A small image classifier, trained from scratch: held-out accuracy 99%.
Rows from block 4 of a small image classifier, named by matrix and row number. Each number is 200 + 40 x the weight over its row's rms, rounded and kept within 0 to 999. All counts start at 0.
Before each channel's rows are labels from the 100 images, of 14848, where the channel reaches its highest value: "responds to" is what is common among them. Only what is clearly more common there than usual is listed. The data: capsule endoscopy frames (Kvasir-Capsule).
# conv: 3x3 conv (model.blocks.4.conv.weight, 128x128x3x3, each kernel summed), inputs 96-127

responds to: finding: foreign body; finding: ulcer
conv.29,314,203,190,205,189,212,247,200,112,207,204,202,189,196,185,232,200,202,148,204,188,203,211,193,199,199,195,189,196,201,166,246

responds to: finding: ileocecal valve
conv.120,237,155,206,204,202,199,100,194,187,199,202,198,196,205,199,19,181,93,186,215,205,196,379,225,200,192,200,196,174,217,291,200

responds to: finding: pylorus
conv.16,203,199,197,212,42,172,196,202,198,172,200,207,210,202,198,173,196,200,200,178,203,202,231,200,203,201,172,198,201,201,196,201

responds to: finding: pylorus
conv.101,202,211,200,196,201,198,0,198,200,204,199,201,200,201,202,181,219,205,204,202,201,199,200,201,203,215,196,208,337,201,78,189

responds to: finding: ileocecal valve; finding: reduced mucosal view
conv.27,197,190,199,202,198,518,183,202,200,202,280,149,274,132,202,160,181,198,200,203,203,200,215,199,255,112,200,195,186,192,202,206

responds to: finding: reduced mucosal view
conv.62,183,197,200,200,200,293,201,200,204,203,209,198,200,200,202,202,157,192,175,202,200,201,176,201,190,198,474,193,200,195,209,194

responds to: finding: ileocecal valve
conv.52,160,171,198,203,196,174,196,198,203,180,196,317,177,183,230,195,155,104,200,203,200,199,204,200,204,205,199,209,197,198,201,204

responds to: finding: pylorus
conv.76,194,207,194,276,210,202,203,202,200,263,199,190,207,291,186,193,196,215,202,243,190,200,222,196,208,198,203,203,200,192,206,204

responds to: finding: pylorus
conv.117,208,199,194,203,219,223,212,203,174,197,197,190,207,208,203,203,196,202,197,187,128,198,198,200,264,226,196,202,204,200,197,261

responds to: finding: ileocecal valve
conv.19,187,202,148,199,298,19,194,205,201,199,198,214,202,201,194,200,195,227,349,200,199,129,198,167,178,109,183,207,217,165,202,160

responds to: finding: pylorus
conv.1,94,203,201,203,197,190,196,164,207,80,147,203,198,130,224,186,198,202,207,196,200,140,176,198,199,201,206,149,200,169,211,115

responds to: finding: reduced mucosal view
conv.86,180,206,164,200,201,254,225,201,0,205,193,197,144,201,194,197,198,194,199,196,200,201,201,170,199,205,247,237,198,197,201,238

responds to: finding: reduced mucosal view
conv.112,197,199,196,197,199,198,181,200,132,198,197,215,176,156,200,205,205,194,197,129,182,200,198,181,198,82,198,195,0,200,202,206

responds to: finding: ileocecal valve
conv.98,196,200,193,201,200,244,75,201,201,190,37,206,205,199,201,138,203,195,201,200,200,193,205,144,210,203,209,214,199,199,31,201

responds to: finding: reduced mucosal view; finding: ileocecal valve
conv.93,145,179,204,192,195,198,204,195,198,186,197,484,194,203,212,190,192,198,137,203,199,192,205,204,211,196,199,192,198,256,190,204

responds to: finding: pylorus
conv.34,172,329,196,251,206,199,199,199,201,204,198,205,200,205,199,201,203,198,204,312,189,69,204,204,205,200,201,207,200,197,200,194

responds to: finding: pylorus
conv.69,186,202,201,201,201,207,204,199,199,202,198,199,197,192,199,202,198,201,155,203,170,203,199,205,446,203,198,207,200,202,194,172

responds to: finding: ileocecal valve
conv.65,74,223,195,200,141,299,196,314,196,205,255,175,256,197,118,190,194,119,165,78,196,193,196,100,191,200,198,186,205,194,207,68

responds to: finding: foreign body
conv.97,204,198,283,198,213,201,185,192,197,200,207,226,193,204,172,173,193,204,191,288,208,196,287,202,254,198,191,203,147,198,236,231

responds to: finding: pylorus
conv.36,202,183,224,201,211,197,197,181,199,205,160,199,182,270,193,201,200,201,199,201,200,200,196,214,202,285,202,203,197,199,201,203

responds to: finding: pylorus
conv.83,83,182,205,198,112,212,223,202,196,201,198,200,203,199,197,204,206,148,197,205,167,205,197,203,206,209,210,223,207,191,211,198

responds to: finding: ileocecal valve
conv.67,180,198,203,210,197,165,180,296,199,160,198,137,197,200,181,243,201,199,201,196,199,195,180,207,218,204,200,196,199,197,188,201

responds to: finding: reduced mucosal view
conv.48,191,148,195,165,188,198,194,196,201,93,195,415,198,186,203,197,198,202,171,202,197,185,193,200,202,199,190,164,200,238,89,199

responds to: finding: ileocecal valve
conv.108,183,193,200,202,201,289,217,197,207,202,201,200,257,194,198,180,61,202,142,202,197,207,192,201,208,210,198,204,202,199,201,175

responds to: finding: pylorus; finding: ileocecal valve
conv.73,213,185,263,162,193,260,163,201,191,239,187,204,204,170,201,198,203,203,202,177,198,190,202,219,214,213,198,189,200,200,197,195

responds to: finding: pylorus; finding: foreign body
conv.42,275,202,182,206,205,159,201,171,194,116,200,131,200,227,199,177,199,203,202,203,200,172,201,194,201,200,161,195,200,198,196,194

responds to: finding: reduced mucosal view
conv.39,203,186,203,204,200,200,201,200,200,198,231,200,196,202,204,206,202,199,204,192,201,200,259,211,200,199,201,197,201,201,219,199

responds to: finding: pylorus
conv.100,203,196,190,229,180,230,197,237,200,201,140,197,229,193,187,202,201,203,203,194,199,224,197,191,205,346,201,210,202,206,202,199

responds to: finding: ileocecal valve
conv.68,197,202,206,205,200,209,203,200,364,200,204,200,238,147,199,203,201,261,201,203,205,309,204,200,199,146,222,216,208,197,205,180

responds to: finding: reduced mucosal view
conv.124,214,192,196,190,200,198,205,200,201,199,199,204,201,208,217,246,241,202,199,159,200,199,202,195,203,200,215,198,199,199,199,201

responds to: finding: reduced mucosal view
conv.77,203,205,237,199,49,200,232,203,172,203,368,199,168,179,44,220,201,184,156,138,200,198,198,71,110,199,201,165,203,209,200,201

responds to: finding: ileocecal valve
conv.115,197,220,189,203,190,206,156,230,199,189,174,197,193,196,194,200,292,192,202,194,129,245,206,190,204,214,79,202,198,202,204,204

responds to: finding: pylorus
conv.28,199,202,203,197,199,219,202,214,190,203,202,198,197,201,201,194,199,178,195,200,202,197,206,180,231,200,199,242,201,56,198,200