config.toml
model = "image classifier"
dataset = "capsule endoscopy frames (Kvasir-Capsule)"
train_examples = 42238
image_size = 64
crop_scale_min = 0.7
horizontal_flip = true
color_jitter = 0.2
targets = ["finding"]
num_classes = 11
arch = "vgg"
norm = "batchnorm"
activation = "relu"
channel_attention = "se"
padding_mode = "replicate"
depths = [2, 4, 4]
kernel_size = 3
stem = "deep"
widths = [64, 128, 256]
downsampling = "max"
loss = "cross_entropy"
init = "torch_default"
optimizer = "adamw"
lr = 0.0017
beta1 = 0.9
beta2 = 0.95
eps = 1e-10
grad_clip = 5.0
l1_shrink = 0.03
steps = 12300
batch_size = 512
epochs = 149.1
lr_schedule = "cosine"
final_lr_fraction = 0.05
warmup_steps = 2460
weight_decay = 0.3
Rows from block 3, named by matrix and row number. Each number is 500 + 40 x the weight over the matrix's rms, rounded and kept within 0 to 999. All counts start at 0. Numbers have three digits each.
# conv: 3x3 conv (model.blocks.3.conv.weight, 128x128x3x3), inputs 64-67, a 3x3 kernel for each
conv.0:505503505504503504503502501500501501500501501501500501501503502503505503503504502499440500499428500497498499
conv.1:500499496453406499461381475502502502502500500501500500500499496499499496499499497495496499494495496493493494
conv.2:500501502632684508716764569498494486488491490485491500460409413493497499499500498504504503504503502504504503
conv.3:502497499499497499497496498500501500500500500500500501501501500501500500501500500500500499501500500500500500
conv.4:502501502501500500500499500500501500501502502505503504531672584510648580501501500506502500507502500505502501
conv.5:502501499501501500502502501492497499493496499499499498498499500485491501468463489500500500500500500500500500
conv.6:481493486495493494494493495499498499498498498485481480501499496492476495478494497500499500500499500499594500
conv.7:494497497498509498500519500503460442505502504578559550501500501501502487502499486499499500499499500499499500
conv.8:497498494496496492497497493503505503503503500503501500499462496469396453501489500493463495492483497493475494
conv.9:500500500499499500499499500497497496499499497502499500499498499499497497502502502501503502506510509512515513
conv.10:498497497499495495500490496502504507501504505502504504501503505500502505512502505498498497499499498499499498
conv.11:499496496498487495499486495500500497499498496499500500504500497502500499500500500496496496496496496496496497
conv.12:497499500497498498497498496505506506507507506518517517508506504507504501505502501500499500499500511499506542
conv.13:250293489499499495502501499506512502504519506494497498496497499491491498490491498499499499499500500500500501
conv.14:499498498499498498499499499498500501498500500500500500498499499499499499500500500499500501500501501500501501
conv.15:609695525507587501499498500499498495500499497499499530500501499501500503500501503498498498496498497495496496
conv.16:497496654497495497496494495484495514483486491493500484501503508500499501434476462554713580500500497493503496
conv.17:501500500500500500500500511503503505502502503502501501504505511503505505501501501498499499498498498498498497
conv.18:500500500500500500500500499501501501500500501499500501498499499499499499499499501499499500499499500500500500
conv.19:473500502490500501466501501516515505498500502498499501497500502492500487482475463420425472459408456492482497
conv.20:537532501676670507629629507496496497499499500501504508503503502505503502504503503503502503503504506502503502
conv.21:504502502495393502502499501494496497495497499496497499500504504502572507502505506502503503503506505504505503
conv.22:499499499499499500500500502500503507502503506510504505499499502500500503504503508387435426499500471500501500
conv.23:493500500499500499500500496501502502504504502499500498502500496501500496495464421412353500502458503502502502
conv.24:486482499500500500501501500502505507503506508517504503502502503502502503501502503498497494497497495576538497
conv.25:500500499539525499500498498496498502497499499501500501499500500500497499500500499457454487494500502498500502
conv.26:495495494497497496497497496499497499499499504496498500503500503502502504499500502502501499501635534502501500
conv.27:501501503502502503502502502502500496502501498501501500497496495498497497499536532497488485452485493392393394
conv.28:499499497499499498499499499501500501501500503504502504501500501501491501502500501498498499498498498497497496
conv.29:506497496500348288500424363496485487501498497500500502500498497499498498497498499498498497499499497499499499
conv.30:501502502501503503503503503497499500495498499482456487497496498495494497493494506500500500500500499500531500
conv.31:502501500501501501500500500500500499497498498496497499500499499500500500499500500500502500500501501499500501
conv.32:499499499499499500501500500508508504511507505513539536502502501502501501502517508500511500499500500498498499
conv.33:499500507499501508505506505500503504500501504506504504511505500503503502502503502500527501512538501502500500
conv.34:500499499498498499498499499486469500390402441451484500498498500465435500497492500423382440423383427408372426
conv.35:555540496495494496497496497505500502502502503508510516497498501499499500500500499499498499497496499499499499
conv.36:492494495493495495496497498500501503499499501499500502502502501502501500500501501502503504502525547570624651
conv.37:500501499501500498390335497494492496501499497503502502496492491501498497501500500512500500516508500503503500
conv.38:611578534510506507501502503505505506504505506505508509412470490379464501423469500501501501501500500502502501
conv.39:497495495499499499501500500500498495498498493499501488492443470499469481497496495500500499500464494500500500
conv.40:502503503502503503502503503498497499499500505572535573503501501502500499501500501499504498498500500499501502
conv.41:501498498329296469136098415447371427307239346473493487482455460493471473500500500605628551558558530499499500
conv.42:501500499582622500682684506461436502499499500500500500503504506500501503500501501507506502505503501502501500
conv.43:500502518519521542517519529511504501517506501501501500503502501501501500500500500501500500501500500502502502
conv.44:500531502574643562500514505509503509513512508538568545501500499471419449484410450511503501514507500544576560
conv.45:501499500501499501501501502502502505486473482497492491508500508501500500500499500502538499537616499501500499
conv.46:499499500501501501503501502462468473500499487499499491491490480485450485482472496499500499499499498500500500
conv.47:400443497461500499500500499505504504504503505504503503487315411426335415497485502363264417500440502500500502
conv.48:500501500370367484346360467495498497489489496494495492498500499501500499507501500504504506500502503504505534
conv.49:500500500508505500502499500504502501506504501512523501501500500498500499500501501499500500496499499495497498
conv.50:503504441500502501499501502498500498496499499495498499495494494488494496486489493502501502507503503527503503
conv.51:521512511503500498499499495556500500543506488500503500566496492619495469501500499500500500500500500500500500
conv.52:447408448500493502498497498503511501511520509493516514496495492499496497497495498500499500498499500501503503
conv.53:487487488487490487499498496506506510506503506502501508505503506501500502502500500500500500498499499497497496
conv.54:499500501500500501500501501503509510529535520503505502496498497495494489499495492501502502501502502502501501
conv.55:500503503500503506500502502505504500513506503518506501502501499510506500508507499497499488496498499494496498
conv.56:501502529340500503372500499502505509502502505503503502504503502504503501503501500499499500499499500499499500
conv.57:500500496499500494500498496482493499493497501498501503492451495464422483499500500498499500500500500500501501
conv.58:496497497494497498496497498437473501501501501502503503501501499500500498498465449502502502502501503501501502
conv.59:505502503507501504500479502497498499498500499499500500499499500500500500500499499494497500495497500496497499
conv.60:499499499498499498498499498505504503503504449464457385492473479502486470500471487497498500497498500498499501
conv.61:499491500499500499497498497499499498498498498495495496499500500499538501499499501500500501501502501503502501
conv.62:498499479497499496500499499498498498498499499498500500499499500499500502499501501499500500499499499499499498
conv.63:498496495500498499500500499498500498348467496481498496505503501503500501500500580501501500500500499451387318
conv.64:497499502498499504500501506501500500504502501502500496498497497497496496497497496500497500498497500496497500
conv.65:500500500500500500499499500482495498495497499495496498499484499500497498499498500501502501500501500500500500
conv.66:499500500500500499502500497499468460499400319495498492500499492499497464495492478498498498496498499499500501
conv.67:461498521415501606502501581501501499500500501499502501523498499503498499500498460500503506500500509500504516
conv.68:490493493494496497495496497501502465502501482475499497501501501501500500501500498499500500499499500498499499
conv.69:496492492390389496286287501510505500503500500499499499502499498499497495495495496500502503500502504502503504
conv.70:497496499499500473450434500497497499494500501412427423500500501501501501501501500490492500491491498491495501
conv.71:503501499502502500500501501496498499496499500498500501500501513502513507505513503669846633669900687504622500
conv.72:507502503503440509502501503497495495492492495423456471499594501499537501499500500503502501503501501502500500
conv.73:508508511507507510502503507502502501502502502502502501504503502504503502502502502495495496489491495488488495
conv.74:496498498500501501500501510501503505500503505500502502513561503501501501500501500499497497498496496500498497
conv.75:496498498499498500497499499503506500502502498503503499503502502500503501502507504500501501501503503502504504
conv.76:500499498499499498499499499500500502504500499498499498516517515510512506507505501506575503734913770699850742
conv.77:458442473498493501498500497498511499499499499499498497797857802812903845591660591504503503507505504508507506
conv.78:502501500493463484388408473501503502502504505504525535502502503504502503503501502523528513529539530530548533
conv.79:476483497470488501503503501500500499500500499499500500498499499494498498493494497501501501501504503503505504
conv.80:499500486497473423475477415496496496499498494500500500498498498498498498499498499494495498493495497494496498
conv.81:501500500445343479285242490506503501502502500502503501500501501502502501502503502501501501502502501502519501
conv.82:500499500500500508500500501500507507501504505501499500501503501499501500491495500499499499499499499499496496
conv.83:501501501639671500600620500508509512504505508515520510499460498500438491497493495500499499500500499500500500
conv.84:498498498499499500499500500501500501501500498502502500497500500499500500500500500499498495498497496498497456
conv.85:501502503500501501500502503499502503498503503497497500501501501500501501500500500500500500501501503554560560
conv.86:503501501505501502512500504488495500496498499500501501499495494499497494647690544501500500498499500495464499
conv.87:505502522515503533543583615494494496496496491498495489495497497496497497497498497502501501502501501501501501
conv.88:502501500502501500502501501500501502496489487496493495497428472499403468497497499501500502502501501502501501
conv.89:487470498499500500501502505504505503506505505512509505509504502504505502504504502279310301426458439503505506
conv.90:543501499518501398516500491477496501484500501502501501499499500498500537496500500506503500505502495527501492
conv.91:498499502498499500496496499501502501503503501506503501503506507503504505503504506505473501503459500501490500
conv.92:546499500494496499496481489499498500465362397387379406498496500498497498499494491500500500499499499500499499
conv.93:526527560501501501500502503464500500500499500500498497503504501501500498504503500501500498501500498500500496
conv.94:502512500499498499498497499499503499499501499500500500499500499501501500500501500499498497499498498524534547
conv.95:494491490495491498496497499529547537504511518500501502440412411483484498486492502495486485498495488497548494
conv.96:497497497497497498499498498500499497500499498499499500499498498499498498500498498500500499500499499499499498
conv.97:499498498499497497500499498498487496499498494500499496495494493496498495499500500499498498499499500501500499
conv.98:499500502492499500495503503500505499501503499504500498503501500503501500516500500465462500499499500498499500
conv.99:499496497487457480475441493455477459500498467501500495490378437496463499499500502500500500500500500500500502
conv.100:499500501512519507616606531498497494500496494536514566500501509500497496499499499501501501501501501501501501
conv.101:501500501502501501504502501501503504502404463450232258502501503501501501501502502500499497500499498500499498
conv.102:511504518499499499499408500503500498502499498499500498500499500499499499498498499499500502499498500500498500
conv.103:499497495501499500515503520503503503504505505501502500500498499501499500499497501505502498579712539504502501
conv.104:500500499499499499499499499501503504502503502502499499501493503501501500501503499500503499508521526502511528
conv.105:500500518500499499498496499503503504503505505506506508585637508694749661537561509502501500503501500501500500
conv.106:501500500500500501500453501373364396492496500495499500487455499497498497498498495499501502496497494433394394
conv.107:501502503500503503500501501501502503500501503500502504491501501458473502391406445496496496496496497496497497
conv.108:498497496497497498496497498505397505502438504501502502512502505501501503500500502695956496785999539501501500
conv.109:458451467491497498496498498499500494453464398367423347499499499500499500499500500501501501500499500500499499
conv.110:500499499500500500500500500502514502502501502502505502492499501450475500465456477498499500498499500498499500
conv.111:497499501498497499496494497515623498498498499496498499499500500498498497498499497501503505505505506507508508
conv.112:503505505503476502502499500494495494494496497478490497496698542497636522498498496505505502505505503505503503
conv.113:500499496500500499499500500504503504501500500505500501499490491498496499498496498500500500501501501501502502
conv.114:498499497499500497501501500502500499500500500500502501468432486492489499500501504501502502502504505502504504
conv.115:572509507505500501506500504500501502499500500499499499498497498499498497499499498498499499497499499495498499
conv.116:504503511503509510504505507499502504499500502503502501499500501503502502502502501447457469457469485473482499
conv.117:498499499500501505500506513501501504501502500516505505500500503502502504502503502451461481497497486498497498
conv.118:492498498504501499504502499385368385501502501503501500500502500501504502502503503502501502500500500499500500
conv.119:489499500493497498410457499662714695637699670596654600501502502502504503502503503502501504501501502501501502
conv.120:502502503501502503503502503375319311352279294392377342500500500500500500500500500501500500501500500501501501
conv.121:504504510503502503506504503497498499496499499495499501499500501499501503500501504501500497501500498502501501
conv.122:499492499499486498499499498502505507500501502500375501501500502498497499500497502500500500499499499498498499
conv.123:498498498500499500500499500465493501442464464353381371504501500501500500502504505500498498501500498502575500
conv.124:505502504504459426505499455500498496500498495503503495502504503503505503504504500552508503561529502502508502
conv.125:499500500500500500499499500497495496500499498510496496499460491499444492498496496501501501502501501502501501
conv.126:500501501501501501501502502507503499503503501501500500499500497496498497494495497494497499495497499498497497
conv.127:505504504503501503500499489494494495499500500501501503491491497499500498500500500421371413390309405498419494