config.toml
model = "image classifier"
downsampling = "max"
beta1 = 0.9
Rows from block 3 of a small image classifier, named by matrix and row number. Each number is 128 + 24 x the weight over its row's rms, rounded and kept within 0 to 255. All counts start at 0.
After each channel's rows are labels from the 100 images, of 14848, where the channel reaches its highest value: "colour at peak" is the nearest of a few named colours to the mean colour under the peak. Only what is clearly more common there than usual is listed. The data: capsule endoscopy frames (Kvasir-Capsule). In brackets: how many of the 100.
# conv: 3x3 conv (model.blocks.3.conv.weight, 128x128x3x3, each kernel summed), inputs 0-127

conv.60 [133  66 128 130 126 130 139 130 131 130 104 133 129 128 134 128 129 128 112 128 126 127 128 129 130 127 133 152 177 128 128 124 122 130 128 106  91 138 131 132 124 130 127 128 129 114 123 128 129 134 133 128 170 132 130 134 135 141 128 137 127 133 140 120 127 109 116 127 222 129 127 133 128 128  26 128  81 148 128 132 128 129 129 128 156 116 128 129 111 127 129 127  35 129 209 129 130 128 119 126 127 122 133 128 126 125 127 128 137 120 123 128 130 129 129 123 159  42 129  13 124 127 127 129 128 129 128 129]
colour at peak: grey (39)

conv.64 [113 134 139 129 134 112 125   0 113 113 122 120 100 128 137 144 128 127 107 124 128 114 131 112 132 126 128 114  58 129 145 121 111 136 147 128 129 142 132 128 118 124 129  85 157 128 125 163 128 121   0 128 119 128 127 126 127 129 145 109 134 139 128 127 128 128 125 127  87 123 129 126 131 125 151 127 115 128 133 129 131  84 124 131 128 142 128 129 128  90 138 121 128  47 129 128 122 127 119 127 121 114 127 129 131  66 124 130 128 122 128 124 113 123 135 138 125 139 132 128 128 129 119  85 127 127 131 128]
colour at peak: grey (40); orange (39)

conv.40 [132 106 123 142 131 122 125 130 128 137 126 128 129 130 124 128 125 127 136 130 104 127 130 111 131 128 125 129 129 149 126 135 131 132  30 130 134 125 132 255 128 132 145 127 114 134 128 129 127 140 129 129 142 140 125 126 124 138 122 143 129 132 133 128 130 144 129 128 128 131 127 128 125 122 122 130 120 186 126 116 135 125 135 127 143 129 127 133 129 124 126 125 121 133 128 132  81 131 159 128 129 138 130 134 133 129  86 162 129 130 137 128 140  87 138 129 128 128 133  95 131 131 128 132 134 131 131 134]
colour at peak: pink (88)

conv.126 [102 161 122 125 127 131 132  76 130  91 145 128 126 141 127 134 128 128 128 128 131 138  73 123 132  97 139 130 127 127 123 116 132 129 128 126 128 131  99 122 109 130 134 142 130 130 108 128 129 130 129 127 126  20 120 128 145  60 128 116 125 127 117 126 129 130 125 125 132 129 127 121 133 128 136 126 143 120 115 129 127 127 122 134 121 128 133 125 124 136 129 127 128 129 128 128 146 124  73  73 102 120   0 135 155 128 148 126 130 124 132 128 109 223 122 126 129 130 142 128 134 130 127 128 126 117 148 135]
colour at peak: orange (65)

conv.3 [131 100 131 128  86 112 128 127 124 127 129 204 131 146 131 126 126 128 130 129 127 121 144 128 127 126 130 157 129 129 138 129 118 126 254 146 128 128 126 128 126 128 124 126 127 126 125 129 128 120 128 127 127 126 123 127  64 129 133 134 129 128 128 128 127 128 128 128 129 127 129 152 129 125  51 129 123 133 148 127 146 128 128 127 126 132 128 136 128 127 128 127 128  90 129 130 100 128 128 128 128 129 129 129 127 127  82 129 242 130 128 130 128  34 129 128 129 126 126  53  67 127 128 127 129 128 137 128]
colour at peak: grey (40); orange (34)

conv.72 [129 151 144 133  33 163 126 136 127 131 124  63 130 129 132 129 126 133  87  93 156 170 135 134 129 146 127 137  90 129 130 129 108 118 128 105 126 125 104 132 132 122 129 112 130 127 133 111 124 124 123 127 111 132 143 105 127 130 130 124 128  67 127 125 124 103 146 130 125 138 138 126 116 127 126 128 158  98 102 128 119 129 130 156 106 126  53 111 126 127  96 157 236 127 102 153 120 125 130 131 135 114 130 129 114 119 135 132  81 138 129 125 102 104 104 204 130 126 131 127  80 137 121 124 131  76  86 129]
colour at peak: yellow (34)

conv.93 [126 129 126 163 150 128 128 128 125 130 135 128 128 128  71 117 127 125 214 127 110 129 131 129 118 130 109 123 127 134 128 130 224 132 123 144 125 125 127 128 127 128 136 129 130 127 127 128 128 128 136 126 129 129 108 131 117 125  98 125 128 120 128  58 142 123 130 127 126 124 136 127 121 127 148 103 127 119 120  54 131 124 126 130 136 148 132 133 127 200 134 122 133 135 114 129 124 128 136 127 131 186 125 128 229 125 126 139 132 148 128 130 128 125 140 157 129 126 132 189 237 128 132 133 127 128 149 123]
colour at peak: grey (31)

conv.62 [130 126 124 130 113 127 130 131 140 133 126 120 130 128 129 126 110  86 127 134 115 135 142 130 128 129 128 126 148 128 129 133 137 128 132 114  51 180 130 133 129 151 126 137 130 128 128 129 131 128 255 128 129 144 127 127 129 127 129 136 129 130 128 126 125 127 128 127 126 138 124 138 125 100 151 128 128 101 130 128 130 125 128 131 127 133 126  72  36 115 131 126 127 127 128 175 126 123  91 128 123 122 125 128 131 129 126  86 130  12 128  71 136 143 136 129 128 125 130 208 126 135 144 132 129 128 128 129]
colour at peak: grey (36)

conv.24 [116 118  91 127 114 127 107 129 127 129 132 153 123 134 130 168 134 178 121 132  32 128 111 131 128 131 130 160 127 123 132 129  95 128 133  90 142 128 127 128 127 154 128 124 127 152 128 135 122 128 127 132 120 129 130 124 128 128 122 127 128 130 125 129 125 134 130 138 157 120 122 125 129 127 127 126 125 132 118 130 113 125  72 122 131 128 127 126 131 138 122 123 128 131 127 128 133 127 111 128 127 113 127 131 115 124 130 255 139 118 131  91 130 161 131  90 170 129 125 119  25 122 127 131 166 124 121 127]
colour at peak: black (38)

conv.124 [127 128 113 130 129 115 132  84 130 128 122 126 147 132 128 129 127 130 134 134 126 131 126  43 145 221 121 127 129 135 131 133 135  91 111 134  36 128 131 198 132 117 130 128 115 129 132 129  44 105 130 128 142 127 127 130 131 129 127 131 127 127 142  92 112 127 131 147 128 135  44 131 121 118 137 128 115 111  93 124 142 128 221 126 170 123 128 131 124 129 128 132 127  92 127 131  95 127 136 138 136 135 129 130 129 132 117 129 130 130 128 202 128 103 131 123 128 122 126 124 126 130 130 130 128 118 130 131]
colour at peak: pink (78)

conv.7 [130 120   0 130 126 138 131 130 129 129 123 128 127 120 127 126 127 134 131 132 128 127 127 129 134 133 130 135 128 128 128 129 137 115 128 131 134 128 129 128 129 130 126 128 120 166 129 128 128 131 130 129 128 129 130 129 136 127  99 133 127 133 129 127 129 135 127 128 255  83  74 127 128 126 135 129 127 127 129 127 129 130 128 126 127  36 126 125 136 119 129 144 107 146 127 129 129 128 114 128 126 127 140 128 119 129 127 147 130 126 101 126 129 130 133  88 128 127 129 126 123 128 127 132 132 123 100 129]
colour at peak: black (93)

conv.20 [128 129 126 129 128 129  84 122 126 130 128 121 131 117 117 120 108 138 122 134 127 137 129 134 125 125 125 108  39 127 131 130 143 128 129 123 128 115 138 127 127 142 108  27 114 128 127 128 126 138 129 130 128 128 129 125  84 128  98 126 124 129 130 127 187 128 130 130 142  95 125 128 128 127 109 129 132 124 127 130 146 128 123 132 127 128 127 127 126 122 128 178  93 128 128 128 126 131 129  96 127  34 255 128 135 128 143 127 125 130 126 125 146 128 130 123 128 126 131 121 115 126  40 112 128 129 126 129]
colour at peak: black (31)

conv.50 [130 133 119 126 116 121 127 111 116 120 125 130 128 126 131 126 124 115 139 115 106 125 120 129 118 117 127 129 136 134 127 120  77  99 126 126 124 125 122 140 129 117 120 116 112 123 127 120 117 114 130 126 145 127 137 128  94  22 118 124 129 135 101 102 122 126 119 134 134  92 120 126 125  98 129 131 114 129 130 112 131 130  93 118 134 125 127 115 126 124 128 123 122 106 139 131 128 128  82  97 255 134 133 131 127 131 123 121 129 137 132 141 126 127 117 127 130 118 127 126 120 130 131 125 145 124 122 123]
colour at peak: orange (47)

conv.13 [130 129 129 129 141   7 127 112 125 126 128  89 125 129 128 133 128 147  91 121  40 120 128 129 127  81 125 109 125 125 129 127 114 126 129 129 140 138 109 109 127  74 200 210 119 129 127 181 133  75  98 132 128 129 128 128 128 127 117 107 125 142 137 128  75 132 122 128 126 121 130 125 130 126 126 132 127 126 127 125 130 126 127 126 130 127 127 129 126 129 132  76 119 144 126 129 126 128 148 128 127 124 102 129 121 128 101 137 132 130 137 146 111 128 103 129 158 129 124 127 127 127 182 119  39 122 124 133]
colour at peak: orange (45)

conv.88 [166 119 128 133 129 128 133 113 116 126 124 128 128  36 128 126   0 127 128 127 128 129 127 131 136 128 127 135 127 126 121 127 130 128 127 135 103 100 128 126 130 124 125 129 126 121 130 127 128 127 127 126  11 116 100 122 132 128 128 128 128 133 128 128 129 124 107 129 130 131 123 122 166 127 107 128 131 129 112 127 131 134 127 127 136 129  91 132 118 139 132 130  85  51 143 126  52  97 157 128 127 127 130 121 118 131 134 127 128 141  78 138 125 125 111 116 131  69 135 115 129 127 129 103 129 128 125  89]
colour at peak: orange (42)

conv.41 [130 105 133 123 127 122 130 104 128 120 130 180 118 128 129 130 129 129 128 128 141 126 125 131 120 126 135 126 128 125 128 126 116 124 129 127 106 128 134 128 128 108 129 127 102 125 128 151 136 125 128 130 103 123 129 128 128 130 129 127 126 128 131  88  24  53 114 163 129 122 127 130 128 128  79 129 116 140 128 126 127 127 128 127 128  86 128 126 127 125 123  40  89 124 127 118 136 130 127 128 127 133 130 127 129 127  64 132 136 125 125 125 129 131 129 129 126 131 127   0 119 127 127 108 185 113 141 128]
colour at peak: orange (61)

conv.73 [164 100 128 123 128 125 126 132 125 129 125 220 125 129 132 109 118 128 128 123 126 103 135 129 136 122 128 100 130 128 125 129 123 151 131 124 122 112  84 129 125 123 124 102 128 123 125 226 121 127 121  39 109 128  33 129 105 139 125 125 127 122 132 134 135 130 131 121 127 130 218 124 127 124  81 126 123 129 181  74 129 132 127 127 130 142 128 134 133 111 128 131 130 119 137 184 124 123 133 103 128 119 130 131 128 125 127 186 127 133 130 127 130 122 129 128 128 126 127 118 128 129 125 130 130 195 129 102]
colour at peak: orange (69)

conv.57 [104  20  74 132 131 127 130 115  91 127  53 125 126 129 162 130 128 127 118  98 125 118 123 127  99 129 127 129 126 128 124 105  95 130 127 128  52 136 130 126  46 129 135  98 119 124  37 145 141 127  90 127 181 127 127  73 128 144 129 123 127 130 150 121 126 125 110 128 131  82 114 127 127 127 128 127  98 126 129 129 132 129 126  67 147 130  92 118 127 108 132 129 124 119 129 128 124 127 126 127 121  90 129 128  78 120 135 128 125 116 129 120 126 123 128 130 167 128 126 128 127 126 127 111 131 129 106 128]
colour at peak: orange (41)

conv.113 [129 125 131 141 122 115 125 106 157 118 131 131 185 127 125 125 119 106 119 109 123 128 126 131 121 125 129  89 130 128 129 127 127 141  75 124 109 194 136 166 146 129  89 124 132 123 148 125  82  94 128 127 119 164  97 128 131 137 126 192 128 148  58 107 127 130 123 129 123 174 134 135 122 118 133 128  69 133 129 133 132 129 139 127 142 125 128  49 122 160 136 127 125  25 129 130 125 128  76 126 152 157 127 128 125 157  86 121 128 111 128 197 133 126  88 129 124 101 128 129 128 128 130 127 129 108 135 121]
colour at peak: grey (44); pink (26)

conv.111 [181 124 132 108 133 127 125 125 125 119 140 131 129 130 130 138 129 129 117 120 142 113 131 122 125 136  99 132  98 129 128 127 127 244 127 125 127 121 101 133  55 127 136 109 150  25  94  84 104 128 124 132 124 130 142 128 104 133 128 157 131 128 121 128 125 146 126 135 122 172 229 119 126 126 153 132 127 140 124 132 114 104 146 123 131  97 123 154 133 124 130 130 134 100 138 146 124 134 129 133 137 130 139 131 116  94 134  59 118 184 130 131 128 122 123 155  76 127 125 132 123 129 130 109 126 128 124 130]
colour at peak: orange (37)

conv.37 [125 134 129 131 152 128 129  96 138 119 128 127 128 136 130 129 130 128 142 203 124 126 110 119 118 128 127 130 111 130 152 130 132 127 127 131 131 101 133  83  53 124 144 128 124 129  72 127 133 122 152 129 131 129 129 131 127 128 147 125 127 128 130 126  93 126 125 133 255 124 105 151 127 128 129 128 119 166 132 153 183 129 127 128 128 130 130 126 128 128 167 156  97  89 136 120  95 155 132 127 124 131 128 131 179  40 132  91 122 131  63 134 128 123 136  89 152  75 127 129 135 126 127 131 129 128 131 130]
colour at peak: black (40)